Rows from block 3 of the image encoder of a small contrastive image-text model, named by matrix and row number. Rows with one number belong to one neuron. Each number is 128 + 32 x the weight over its row's rms, rounded and kept within 0 to 255. All counts start at 0.
After each neuron's rows are labels from the 100 images, of 14848, where the neuron reaches its highest value: "responds to" is what is common among them. Only what is clearly more common there than usual is listed. The data: regions of photos with short descriptions (Visual Genome).
# fc1: MLP up (encoder.blocks.3.mlp.fc1.weight, 512x128), inputs 0-127
# fc2: MLP down (encoder.blocks.3.mlp.fc2.weight, 128x512, transposed), outputs 0-127

fc1.447 [129 136 105  63 146 136  49  85 122  98 147 144  99  83 177 115 148 107 153  99 106 157 148  49  86 116  93 116 171  89 119 139 136 138 147 197 149 102 121 159 131 125 115 157 108  92 134 142 135 129 138 125 134  93  74 122 181 138 110  98 142 156 139 128 108 141 155 144 111 191  90  75 180 125 176  71  82  91 181 135 109 192 103  92 153 131 135  99 155  86  73 161 132  58 137 112 121 132 107 154 132 111 186 142 150 105 155 103 192 126 125  85 117  83 141 174  63 174 134 141  97 102 111 139 115 160 139  89]
fc2.447 [ 84  87  95 161 133 115 116 121 128 181 139 138 130 144 144 128 137 159  87 187  92 176  69 143 135  95 120 100  68  96  89 136 170  69 127 160 124 118  96 182 125 178 101 101 130  59 112 110 183 199 160  45 116 111 144  81 149 133 139 144  77 127 163 105  86 158 156 163 144 134 130 107 139 132 153  82 148 110 131  76 156 132 113 108  83 109 145  62 213 132  98 171 160 132 109 126 178 185 161 135 138  82 147 131 126  80  93 124 116 127 131 131 145 139 121 121 188  99 102 104 100 161 137 114  89 109  98 131]
responds to: text has "sky"

fc1.310 [ 70 104  82 136 153 117 113 116 101 150 158 112 110 139 134 122 151 180 110 122 122 130 188 165 177 183 164 125 185 177 139 138 158 186 145 158 120 145 145 147  89 137 156 112 150 112  72 144 125 141  88 142 151 148 200 183 104 165 142  43 111 156 148 105 121 155 174 120 114 104 217  86 127 124 127 164 125 129  99 183 147 164 165 118 119 104 140 151 101 102 144 138 109 111 152 148 152  98  92 121 103  75 142 125 146 118 127  87 218 102 119  73  57 136 130 123 103 109 137 142 134  66 128 140 109 180 142  69]
fc2.310 [138 102 167 162  81 122 160 104  99 104  92 135 120 130  95 128 130  97 148 178  96 170 144 132 108 128 135  95 118  70  93 164 192 113 120 144 102 136  60  84 124 149 133 114  70 125 135 174 115 139  79  97 129 155 112 138 112 103  96 131 132 171 165 126 130  96 125  95 138 148 139 150 107 130 143 120 186 135 195 130 135 108 166 174 110 137 164 111 172 107 118 124 172  48  14 125 138 159 122 160  88 132 111 111  69 193  74 209 116 134 162 144 155 176 108 169 122 133 145  93 140 133 110 114  64 100 112 126]
responds to: text has "sky"; text has "white"

fc1.192 [105 147 158 129 159 160  75 107 143 196 100 165 115  97  94 142 103  63 154  97 210 122 140  99 114 122 215  65 135  93 142  96  90 126  82 176 129 145 153 134  96 100  90  90  87  80 145 134 120 162  87 154  88 137 119 118 179 124 150 156 132 106 143 141  53 154 131  91  93 125 186 147 133 145 134 127 118  94 124 137 145 120 154 160 159  94 116 106 138 178 136 145 145 183 102 174 135 106 101 149 131 110  58 117 152 159 142 143 114 155 111 160 147  93  90 134 203 130 125 144  79 127 119 135  43 153 101 105]
fc2.192 [104 137 114 110 121 116 134 105  85  42  91 115 136 119 165 149  76 179 108 114 126 111 148 173 142 127 137 135 101 127 106 171 169  42 111 191 165 141 142 109 131 119 192 125 128 160 156  66  98 137 103 133 102 129 159 100 145 194 152 178 117 133 117 111 129 142  82 133 116  43 134  92 166 145 124 112 132 148 143  96  99 136 132  77  94 104 128 146  63  79 140 107 143  98 114 178  83 126 166 107 193 174 155 100 115  88  96 113 107 139 137 135 120 120  77 145  98 136 196  97 157 175 116 180 117 164 166  94]
responds to: text has "sky"

fc1.471 [118 149 126  94 157 131 137  85 182 107 138 118 139 137 164  72 142 115 110 136 147  91 114 158 155 104 217  82 143 144 149 135 140 166 132 136 125 130  76 152 136  89 148 145  47 139 132 125 124 116 119 104 104 119 135 100 170  86 117 105  84  49 121 138  91 147 112 128 164  51 119 135 111 152 146 140 144  87 106 145 115 103 129 155 122 107  88 123 147 109 143 119 194  79 117  50 109 163 131 126 140 131 134 233 131 180 181 112 128 120 177 124 112 148 141 144 210 140 124  97 164  93 190 146 133 180  75 137]
fc2.471 [177 139 119  99 104 140 112 132 148 156 113 121  84  67  98 119 125 138 158 148 182 183 159 101 150 152 115 108  73  93 149 109  91 151 128 187 148 125 125 130 173 100  95 135  94 150 131 157  82 131 143 138 108 142 179 132 138 126 140 223 165 168 132 162 151 169 129  94 104 171 138  98 137 119 118  94  64 127 146 180 144 134 101  56 132  82 175 117 158 126 162 194 123 161 160  95 129 118 112 181 158 119  93 134  97  90 121 146 139  80 193 130 122 114 101 126  94 111 160 177  86 152 115 202 174 165  86 172]
responds to: text has "red"

fc1.417 [ 70 102 160 127 141 137 115 140 146 122 184 148  81 147 166  94 124 153 173 182 107 111 168 131 156  80 166  94  83 120 123 163 121 135 109 165 142 103 164  86 188 131 190  46 112 117  54 101 115 142 156 100  67 178 163 115 125  93 142  78 143 154 150  97  85 145 101 147 173 126 139 134 154 108  92 164 156 121 119 148 160 120 142 115 192 103 118 128 124 146 148 170 173 145 169  61  82 110 100 137 130 144 132 118 164 156 158 120 128 109 132 102 139 138 139 129 137 161 139  77 130  88 177 170 220 120  75 125]
fc2.417 [ 88 145  77 104 136 150 128 111 180 109 130  60  97 161  64 118 157 105  92 117 157  92 117  88 156 165 147 140 134 155 134 122 161 136 120 110 120 117 139 127  99  96 130 177 136 147 169 188 135 146 138 124 143  84 128 146 181 134 129 152 152 171 115 123 112 178 127 156 136 151 174 138 152 179 108 112 131 121 185 121  87 150 149  99  96 136  64 119 207 147 134 107 169 162  73 146 183 172  73 147 124  59  47 169 110 167 108  95 126 121 174 131 116  72 127 119  72 121  82 102  63 106 127 100 153 173 106 123]
responds to: text has "red"

fc1.265 [136  74 101 129 150 120  65 140 106 106 183 157 151 108 112  85 121 126 155  93  88  84 158  79 133 154 140 109 120 121 146  80 113 102  88 136 174 155 168 148 135 108 121 103  72  95 143 149 137 153 124  99 139 149  91 126  81 151 176 123  79  76 124 121 130  88 133 157  56 172 130 151 160 106  82  77 131  86  92 191 108  84  73  90 139 146 189 116 164 126 134 129 152  55  52 112 119  87 136 123  94  86 130 115  96 102  87  76 166 124  92 102 132 155 121 135 129 106 126 190 116 147 124 152 108  94 144  61]
fc2.265 [ 88  54 129 131  92 138 156 101  71 119 112 134 124 107 109 161 141 111 154  83 100 137  68  93 129  73 126 139 161  54 164 151 153  70 161 212 111 138 143 128  61 133 104 208 127 149  74 150 113 106 120  71 101  67 142 147 142 139 117 116 154  80 140 172 138  94 139 137 135 116 100  68 110 119 175 121  55  97 147 115 103 142 116 167  77  92  98 120 157 165 143 143 145 133 119 180 118 161  80 121 146 135 151 126 161 127 162 118 180 107 144 158 160 146 131 155 111 173  83 107 122 140 186 128  99 125 165 118]
responds to: text has "sky"; text has "white"; text has "blue"; text has "clouds"

fc1.9 [116  97 158 162 155  96 176 114 136 103  92 140  68 139 153 166 163 139 100 123 129  97 162  92 193 183 130  29 121 126 126 130 122 181 118 130  78 112 147 112 123 130 172 123 113 112 115 147 117 119 130 157  66 132 163  76 132 147  88 104 146 143 166  84 110 181  96 137 169 141 152 136 142 121  85 164 157  68 103 166  88 165 203  65 100 167 133 136 110  91 161 166 109 178 128  59 122  95 115 179 109 132 140 153 123 102 141 170 154  93 113 144 142  81  96 178 150  87 107 166 100 139 100 129 109 167 115  96]
fc2.9 [ 95 126 143 116 153 167 113  82 103 152 128 110 129  62 121 113 131  88 186 155 136 144  92 121 119  98 150 165 107  61 121 150 127 100 116 155 174 168 110 144 175 183 118 111 135 111 150 147 129 107 122 110 140 201  90 189  54 149 121 203 158 130 122  97  83 123 108 136 171 165 130 153  78 147 126 171  94 143 150  66 153 169 129 147 205 160  79 163 174 153 215  88 120  97  98 122 146 109 142 138 176 166 103 138 109 121 175 123 134 125 111 108 150  93  80 186 109 157 118  92 111 138 140 141 154 100 107 144]
responds to: text has "red"

fc1.195 [111 124 151 143 132 134 135 137  90  78 160 103 143 135 104 141 111 149 120 133 103 133 143 196 123  97 132 120 101 128 155 146 156 171 140 132 150  84  88 110 107 110 200 115 197 108 134 139 145 124 161 156 137 116 110 107 140 186 117 152 163 203 151  82 109 122 116  76 158 172  97 130  28 126 110  85 114 130  97 214 140 125 156 169 129 148 132 127 109  92 101 150 131 133 127 129  77 144  60 172  92 135 126 127 104 146 117 111 122 104 141 149 144 106 152 155 159 177  80 138 199  81 136 156 154 223  52 103]
fc2.195 [113 210 120 152 146 123  84 155 198 157 129 102 122 179 131 155 185 114 132 165 160  89 148 105 140 105 162 159 156 116 100 123 150  92  95 124 115 183  84 120 129 151  88 128  71 106  97 164 168 170 137 119 106  99  79 134  73 113 145 119 152 155 169 139  96 125 171 148 131 132 210  86 145 132  62 114 126 147 145  89 124 207 139  94 167 212 120 130 107 170 161 105 155 121  86 108 106  86 126 126 118  47 121 123 105 160  89 133  87 160 104 109  98 121 104 171 141 132  89 123 105 124 185 101 103 126 131 136]
responds to: text has "red"

fc1.483 [ 93 135  95  76 175 183 128  99 149 111 104 175 140 125 165 151 129 141 158 110 190 129 137  99 148 110 173 121 137 130 117  75 130 116  94  96  72 148 174 140 144  76 134 162 122 133 122 115 180  88 201 119 138  89 160 170 117  91 140 130 116 118  84  96 117  62 101  99 131  52 115 120 138 173 155 164 156  88 167 108 129 152 143 111 112 174 172 193 129  91 107  57 198 119 110 146 114 117 134 129 110 125 179 164 122 139 173 152 145 156  98 176 139 166 102 155  70  93  82 177 157 158 129 108 118  94 125 100]
fc2.483 [125  90 166  99 176 161 112 102  90 100 185 159 131  94  72 108 100  85 127  84 146  43 149 138 165 106 191 127 106 148 164  86 167 133 107 111 126 125 136 165 162 123 104  76 162 136 135 168 112 134  46  93 108 117 125  85 188 131 122 144 149 123  75 116 109 107 107  86 142 111 152 115 205 136 112  73 131 154 139 168 104 164 123  96 136 104 131 146 102 185 128  90  93 135 197 150  70 115 122 143 161 128 116 144  66 144 122 104 112 137 163 184 165 141  94 150 148 156 150 109 178  74 129 154 112 155 110 170]
responds to: text has "man"

fc1.244 [142 237 120 150 113 127 125 108 156  90 107  89  71 140 125 134 103 181 127 103 161 130 136 162 124 149 122 102 121 136 137  94 124 146 102 149 107 145 117  89 138  84 193 139 107 115 153 156 124 164 147  99 150 155 159 126 147 147 200 129 166 155 135  70 126 152 142 114 127 115  78  82 162 126  73 158 142  91 151 129 186 117 150 170 130  98 215 166 128 171 167  83 164 204 141 124  95 115 105 147 149  56 153 147 131 150 146  64 124  94 116 107 129 138 129  84 107 131 100  70 188  93 144 126 146 134  71 158]
fc2.244 [142  98 125 107 137  95 137 111  91  86 175 143 179 172 141 135 174 130 122 145 136 104  99 128 113 105 117 120  88  79 110 182 194 143 132 112 111 135 172 152 123 168  70 133 166 132 185  79 127 177  91  70  90 111 168 119 113 133  91 106  58  60 149 148 139  89 110 191 147  72 165  71  85  96 162 160 148 131  80 133 134 159 131 105 150 153  81  96 138 123 130 185 107 124  95 105 141  94 107 168 158 140 119  60  73 122 132 189 112 131 138 140 130 144  59 128 137 143 101 175 112 108 150 157 132 174 147 112]
responds to: text has "red"

fc1.147 [ 52 148 107  95 161 129 151  98 152 140 108 159 108 134 127  63 124 132 151 135 158 152 125 167 162  80 152 118  51  88 136  71 123 114 127 158 129 180 134 130 142  63 166 194  97 105 161 125 175 197 105 147 144 118 107 150 156  27 147 160 181  73 119 133 152 126 147 129  68 117 105 123 182 149 152  75 146 123 113 195 132 160 155 125 150 119 135 167 139 147 163  93 176 175 145  70 128 161 150 122 134 122  95 142  76 135 113 171 116 118 103 159 125 129 139 153 101  93 163 137 126 167 123 124 159 181 127 112]
fc2.147 [ 80 141 152 147 156 159 140 133 167 129 108 136  89 124 159 116 124 104 114 132 146 125 172  94  99 129 221 125  98  84 115 142 153 170  98 184 105 133 101 158 107  66 145 177 112 100 147 166 174 168 159 145 190 116 127  87 138 129 106 194 131 188 175 132 156 140 183 165 162 120 166  91 136 118 167  69 115 153 172 140  99 167 190 130  75 132 181 183 123 138  84  90 163 178 151 140  69  98  77 150 170  98 114 135  97 141 112 131 111 161 133 154 140 125 154 121 122 140 126 163 114 119  94  61 108  94 146 144]
responds to: text has "man"

fc1.298 [142 119 141 106 122  85 129 108  83 194  89 155 116 121 143 156 102  63 159 140  83 128 121 133 124  75 143 118 148 113  89 136 116 142  96 144  83 116 129 177 123 200 113 161 181  60 139 180 125 110 118 161 183  54 128 109 163  74 155  79 134  97  79 145 154 128 135  93 123 199 157 120  99 126 151 113  70 146 169 191 109 155 124 113 184  95  93 102 201 127 129 180 143  74  94 159 100 189 146 182 133 133 138 112 104  98 120  84 148 146 147 130 149  89 140 128  93 134  90 118 146 118  93 158 130 136 138 138]
fc2.298 [151  81  90 124 123 101  62 145 149 117 180  65  94 123 104 154 194 164 121 158 131 112 112 152 121 137 125 110  88 115 123 157 147 141  80  83 134 172 140 172  71 135 152  67 114 174 100 110 153 132 113 145  95 175 131  90  92  85  97 129 100 131 148  55  40  86 119 108 162  81  97 108 171 146  82 137 160 155 172  77 116 121 165 125 140 164 146 128 105 107  80 108 127 174 129 102 127 129  97 104 130 122 133 148 170  94 183 106 122 130 109 151 153  86 157 120 119 111  64  98 114 170 139 185 100 143 197 114]
responds to: text has "sky"; text has "blue"; text has "white"