config = dict(
    color_jitter=0.1,
    tokenizer='char',
    encoder_arch='perceiver',
    encoder_width=128,
    text_encoder_layers=7,
)
Rows from block 3 of the image encoder, named by matrix and row number. Rows with one number belong to one neuron. Each number is 128 + 32 x the weight over its row's rms, rounded and kept within 0 to 255. All counts start at 0. Numbers have three digits each. After the name is the row's rms in percent of the matrix's.
# fc1: MLP up (encoder.blocks.3.mlp.fc1.weight, 512x128), inputs 0-127
# fc2: MLP down (encoder.blocks.3.mlp.fc2.weight, 128x512, transposed), outputs 0-127
fc1.119 106:153110170129125170126112146111155158110099125054058128056082128176113125163122117121137116148127048097109152181091146170144148178118111037136111143109131165095182121125110139136170195152132135163149097112170124119165157092098150171169090135147153112099137158091092136159172129129170153168115141108116137104121094169181188091122074147107087195147124170135105117108189120166092122102138
fc1.120 092:145132121170142119196163176168110132082114110101111119117136090134111115111111155114212173158165109110054124157119143206138118093161188169079137134155169100118125142141130089112152097096137137145122065200154114132147120110163191137094173158118139119117113084108117088181072155125165099055126115071098141137148139163160118130125108160148104109180116166127066135074170174130126120145073
fc1.121 104:088149085105105158128129108065171103063168126149151146091144073108100166151172098154103162117133178143083126146191139133188145104107078172082152104120130185098144136100170117156182125155096135122144133165123102133066100103122107100104109112118102054153147132134120143072115117128146154128125192140152114101110164089162077118073070028174120091131132102112112117074133098136097147080112
fc1.122 113:073203139082133137101073130107111081101061193166120133156124140082104173138147144135093096128153165135157128067109063117114178143104183039098157178113174135168143073114159070127095125143093109110158119176142166158105127162153143120099104100163102128098109160151108065166115058149117110155101115141117116124128099129100178097099148119165107129157109140118171165159169117146112128090085
fc1.123 098:127143155105165150123137146134137150149114152103172118166141096154162073136142096079110111127142141136089131107128110122139141170178150105139159134165163118152060098094086156159088132166121092093164127098184120141072125105100183131104147163079107224123100121060129200106121073151135152101075134091089115098159063107120121142109209120128127113094110111115132210081150071162157106107162
fc1.124 098:124189083127118128145150154105100148084188177093114159103185157122115115156150140180096059190146168085050159115133115150126175167161121146119120082129133122132119116154115121074133163143114150096064127104127104115084095179132139145117139143074203125100066112088154132125180161081187152162098083090197124146138121136098142172193116078158161148123126072108111146137142147109136129136112
fc1.125 107:100105177111118158114154150124118114150124168172156112101092063165105158146100146066133103161122068150146156156112148137131200139147116180119143118195152153130123089123124152140097064132147099120098144157109121080140105029085070117153115110174142156138100183097111097123148157124120119140057175080081104175078109154171090110129110129099170182089137145137073175095109161115105169158130
fc1.126 092:123134160071146096171151088129160137103172082151093140157191112135128140086144081182094108112157153114121147167068137107115109117149108152111145063115044120134121149128119126115144151168152103114097175174107136130147105117103124174090183111125122118074171107161182115096119173065087147168084147132133135101080056060131113166130190099169199100156084146122137154125118123107087075137106
fc1.127 090:105121167172107084115147186115118149083150150104126149129087095113146137066125111138090104120118117143115142171130108113147086149083135129155184197146061122022056144137095101106137130172163105144174142133133210104103110176082177153096127101133176102082143125139099118107141118128107163150193186182111162156126127098137079159117171119127137088079152141159142121141145063133139166098138
fc1.128 104:166164128140161122107159132143138132172123076098158157168051100157129173083143176130195031156134173177130120102090088125142152128127122209142114154113113149152088158154119120099137151143068137136107085086158170142122112115162156084089111102137076154116151096149149107101092195136130141157132152118152147189182160087143169187141143169091103160090134174127106143145128156130112134059162
fc1.129 102:084194165137120104147140108112089147111139140123081148117116090068137163095071190116121163151062163097096129123107066133156129109124084105142093118181124122105176131135146153148127123087097122151174125131123114091140166125186124195151113152132122123203126107092099092068078100198104128101118178098051161156111156126149092143111144131136071111087141128086188129205094138153112160111141
fc1.130 122:134156106189097077109150128121109094159109136164069156134110071077063138073075130145182083080064162132134162170123138143141158068137113190079134080166151128151163180133109172097113155109078153085129089108090120149109131109194099125112116155130101090082129129138156090135100108129113109105136150147145104107080085177092151037128100064169142173143151125151094129147131136148133129136111
fc1.131 101:126095142139167125120158119063128069122177154138079127126141073139097114135088083154185106135142072109142112120128145088119167113148159148089130167119157142125119142105096159057158151115134085111055152142107105120092122134133093034158121124109108096147140116173109087116131163136080076055147153176130090112070155105129082154170079166124149124065124109091132160117076147173136107207147
fc1.132 112:105110138091123163079129098149116175163147131139122108094130187130186080130125135200114112132121088136167119109144095123149151103133064129144128095156118161188145142079138108127122067152137107105108123127151116149152098126152148081112170140077114131121072089138140082105135087184133181115127106087121091156096069120131173068145124036140049121146067056103110121202096143095167143110115
fc1.133 079:158120150125066106186173129149125117057184096140056113188086108127191082121152128091119077109138140169104159109111155136105064095127117077134162147132061189109097059172110095111137133139142140129088129077080169133137109139093160109168136169149146163159163070134142085181069089135132106109156106144155132119136101124105118186125154116144140131217143124147128113155164120126134102106155
fc1.134 084:170157149124123123092127133149072160142148131151106136113171183130115168172105154110095164155138124161126155113094115170112109096113155171158090126067134110144138190119112143147120129140166096145097144082094114183085097107171131134139124166055092133083054112122162096069178105155129161157096144129135063029095145156139097181113108125117089085086116083140103175093113114087105164062136
fc1.135 101:132096125162095146071119118102079154089139190161067064151092118094126123096085058169104124048084136174088112136183127120147135134119149112139158203124156084119143123122112171164131103136116101151126113089157124169111097118127119155093139125107147121087136139075177146189140129149097111100156127166116106164062119094130107106099118099143123122142127083082124160212089168083183087183122
fc1.136 093:060120112124177121136113087182081116090207090107095178144161135158178122185108090127113078141135123117126107162129101130195151128119092160163118167148104097136101150087176140147156152138144123106120084122146105196104156172135096093099190121133130177159101150138126161149149128161104080066165132097161122185138097121099176169095081098171100158149152068152102102109073142080151112089131
fc1.137 097:117162123109100115084109111165174135115114164109031079166076111088161125129119147099156167114057132176151131160160100136172109088122117129117095163181154172120174194152150143146150130105023161134130167090102082151172086147177133115140155106080130095097157112139133094105149102153119173157157175180089053095127128135123135130110166112146127128126132135133128152182181177150130159138142
fc1.138 096:147135138133125131109147096139086131159137146094093104108153115137132063135110144144165091121116096153046119109195113105161111097149124133170185173093147061168164122120105096132146154113134113128147138199132178120080236107137142119174107176132111138107209154098108092099072119076105153083130127099134099128105090169075094135117106105153134119138075119127088140197097140084171114183124
fc1.139 096:091178036095163120036151152141110192098125141141167143115154120107144084115111083174115163154126155169129158130193159153130107095140162124093128141129167178110079134131136097131111147121094151159145168166136139121114164114092155118103164111137113123155153134081131139172129060096114161129072155119171136132166144155060155071143127121068168122109147169224076157157140104154137147140168
fc1.140 079:145107150215119127139194090214146128087146167095076093125145128097136111109144132108107141108147133157171150116129117089145204098132116082128117136079169096076125128140135136092172142142092143154150105152097137124145087129157080142070138156125126126106090126155149157157134121131079152147091123046190063117142117158204145119113120180187139131096196161145121108108188166162078147119117
fc1.141 090:147138113101155104088159146089133131131118180149165132127115061056163105118130157047129052128134119146086142177078175128103131076116106126131218096134136096158127049060094132097114096135137189117117142074154097156183094186141110109117131143131080130091134101169117137133132098119094118153200158124152138107131095123157133097157122123119145084158163133119113173103107175103111117195157
fc1.142 094:127130086141171151123140163152185223135145108116094103154142150138160106138105145193118121184105135124128117053175150178128164132088144121148071115074072099074109131163144160120205190094142130128127095122141151111107131118120106114106167077117113120158102066176065119152093162126135134080106172136184131124117102138095174154135116078104155123093115169172157141095187148137179176124141
fc1.143 091:154109115131063175107115161084127126116172125109102126079115072142195112170112110116133075123167107146124136117145180174133133118108198082112111160133165091115122089152066119130108148178193107201123130135100158155087156149133141109138098115166169118136109057088215131128116090059133119099087118127148081147087108155103139122080088166118132127115094056144108133076113141061145140140108
fc2.119 105:092125081107072094170160099155089117127100167112133135147106114157118186152208142158080119108134141140151117095068115046105127089141127162166083151076090136070158153172106154096109095120118177117130139085112129124094089123050122142099161107126081169150151075101160182115102182084142130095147139133148109119128060136082101181086176070162122145120156150142150121103103100118094099140105
fc2.120 078:114188093102069111121138139167106116075144119135088169030126134169188121116166084146058142102128147160138146111120127124165107140132104090057121137121137129123168093135118152103145187163146113117132154125139103162183181136085135034164082159150098112149146149070100104121145132118123184113065121153094118127122188105162131111101129148149172130115067117139114167173146151115139155077194
fc2.121 099:103131142109111068126142111070166078135145114117160082139117165157141183134153121073182106128103143078097148156137087132115125084196219116121162062123083043133124141127106070119121122142148152129097121110126139151160156111127125154153107141108131167158146102147117155127157164130130135106177117144138212154166060167131185085205141170173131166194106109105110123139138155081141120142152
fc2.122 118:123089177071196120102117151127160084096162175157099106153125126203103127161148073137130144164098070157152100124154101097061138079110152123198106094136159132174161118075083138159144106134162099130128059074161132152145143112176115094142139123105141172191098085166121106161139171131096097131128167159141133115138119105119153092134135112102106095133163055116128121118103158078092084166196
fc2.123 094:087168131167146154166077113144169101126114122153131111149134135091113114129108109137109132126097145124118102161157149161148175141140119027188135100190171108149148154173125116153192147090128082147146161114110139120059122113079103082069129117084175170168214119171147150161107093154141111094166129109144141127194139065153137149124138095098144067109148124113136126106099147084082146076055
fc2.124 118:116115119181081095173160143103119134213077083131133056133172141153186154125099135147111133144152170117138128101106164135073103161068102146139135132117132182105128172160148145170134155205133080077104124131077134161117166106147107151091108113139147090130147133172127122174098059143088101184135058129100130106157134156140190163135134166097163086160135147094123125130191122181114156180106
fc2.125 117:151099162125110126106093161158134166145150142160125127139084146143090113152113108104100133086137133066064168179119168108164068105096117085126127123075078166130112139167151185177147131115174185116108117112171128134100197153123179114101162108063078113132169095178166105156148173134151038101094150062151088098066088128163188111153135109103096139113123117124139152124098163154120093107130
fc2.126 093:140171092198157151108098110109151110196107108171152167081133137145144113187140096084171145082097075151105143100117172155156146150173140106111142129192140175069171120044184117124129131131146068098082100138116096117102125130112225158122124153126175130147098147144132136148153133119107119142133075111157133174154152112141148168169131128113107119161192168104146150158085137145207153170154
fc2.127 092:110148127143131152114112126156112138137111117197155144139148092194080102104127123078127141162132131141135126132214090068120124140083135082105089112185174173178161112118106067106127122102139127100127150067133107099159071163099191114105134164137157148195174150119081149096102152155171097104155114158134094127141116171113149169100171103192092094101152043148102121099169115118147178101178
fc2.128 112:157138148173140105122109086116169170146094127136171105101116097116150177156153114112142181159124163134074151129127073137145085142122148087113141145139076106130087130115164126108099156097109153184145145115101080093138088098118087144141066132135156160154118180128121043120100134122112142169177078139208178075135166162129097192077081168167209092162149139123124147132086121062082134130138
fc2.129 109:113176122133209155040071106088095156163097186118123098174140172112127092146108220103127103164126140089119140101199215143099156148063130099144153157100122130172087174120097110135125159174123121093139114088124149178107132126132144137136130133141138121139099177125176132102154195170153151127108113158140069107153157111109147133090132096108151089133137156152056123128157118159116162084108
fc2.130 107:128149109135168124065139111126110096119107152115104158116106082181119132153135123167144103123177131065092112193120120116118076105139144136126098147137136106088139206099189142159217122172170125075084144094073122150068186141084130161123157152112115130125145066087162163116105176103116110156091111137133159119116141110182173140109193144106106143112129153178094118128105147056167105059162
fc2.131 103:107125168088129182156168211172122109131144096152173077131088114163116133141108159147079105142061142129169125163160155072110066114153125135081143163160072134145099158105170114147142144132115068159105124097160145180190132135096120141142095100089116153115115180117159076133147116117146105108102179100098182034110095089153147144141061155173104206128128141127154139121096129122145109164115
fc2.132 114:190151165085104120144169081104168096124153083146255094129121126072129186109121168153128147127102145176153110144108118162110160136083088098151116137062149116164141092163143145096156150146165140097163178231136118120129127092157111156133108142161116142142107101122156150118141155165145115102159079097135112085142060110149146118125108153108170133127082114123086129138124147081056155168156
fc2.133 076:107124143170128119088082144108078123196163127217116162108137101141102126132115105097095149130127106146123085133192092149182089129114096108106101153146148178142120132176169149075103141078147143150139134081080078101074152133133132125107153075146109089109094166149145100067152213168061083117117081107118090108089116129124197137100112068119111077073125101135135139138127096083153158106141
fc2.134 085:131135150112080135167100111161073117160110115141108095156076087201175127137097100103142118073149212103086142113101103072169105155140123125111152102092107172109174105166148134073156142138124163081124118159126138076141145098182134133139130128159143117163150106165153127184082106088195122068119115096190144127156116091135172123120046096183145157143104170076178102171104122115141095149109
fc2.135 097:205128157144146085143143079128063130114192199192129136138156130152144172091165123111164166089060112138105118108109118099068094098151174090169162119145111108109161160099139104081136143106149160162063112195145122138124101103165140141143146129158090092138056102193174117157180095151118147144174080136156124151090131119142138119164152172107116156108047137116132175096151134147130127116143
fc2.136 081:097098184157160145134148144108118164139101147163086152174069130114144108062085137131144150115159138134097188095140163151083149081143123165145068101141155114119161099090101171093094090157124184112141119132120156102145117126113166139173071087123163125144137168113200089161135115089169131126135078146045126104169123145184139146178209117082117133120056161135142161174157068106146114139139
fc2.137 097:158109168182170161190202141062127070094092148161134107097149140086121147123101131145091169080157171097092086160124086133145098120156130112156110156116141127141152124110135216124160149147162118107078112172063120172156131107147125163182140208179143089107157091196145124121127198113110082168118129149158106147156116075144134127159087073153108164104088152116155109155135139146137128144126
fc2.138 088:095113102104091136091113133117143146132110118141069163087143147169145092074149180152142110131072188194174170109099113168122165149123104125164112156150109155156152123122098124088115159153099113131142080112046156142117147155115150126122167111135094132116056149196140083112075123059187150155117145140152108090165129090087160072101120136158063061190136179124151135128160155129186148115134
fc2.139 093:111074121116126144119123144113196180136161117114070125122114120128087075113061135080173123192146132142136135167127135194114163131110154162111058139087142121125107097116121165183141146134153182138084159146180096096151126164130161083188137125104111037094165181153164135107093127149161132105146106177102129101099150156090105082096125140145117100151116138183102086107228125119104152165130
fc2.140 083:142140139097179117138127184171158156098164118190161128187110171137155043130113146145127136157080132100133130187127133078182122108146159118108148097179152126171140111118175211138115115152139160165095117170105114196095141122133134182175094151163121120125124155083110145092163198104144128097157166194139182162140149115105068132119089105113154146145118191103113055122139106123177140109132
fc2.141 096:114152122084080154094109094101142114101136136132169170127101153165087147141164111140091148092154089132185146131109129183138185140143145132096134114128127171156131233130158141129174091108089108130131084159097131144049120154095102091162198144199168097175129110169047149116159130103183157108069126127103126113176136120073146147149182127158125147156122143153119117109161073157090128079097
fc2.142 089:126124087122121103160124142097116168096146129134090149134145161104094093111096155128121133092115140111129118139109122149096081094165137156122170150171132135128118099136127164123083095197162132147116198154115079166158078109042132119099093152138122082129102145084173176158127131082159108138130077104118123043192148094161093136053139153130111152139189126110058112155224165124137076177144
fc2.143 094:146125151120166117120140085192138159137033189144041110158143142146170140114130148161102119157108142069147086184107117102103122159085119120135140083158144169124145178099109121128093063165148102153104135121071143138071131107130100115143181146154169093089149084178137105111125117178124130169150100101146127079202159147121140157108125113177125082160145143108169141073135200125087162087144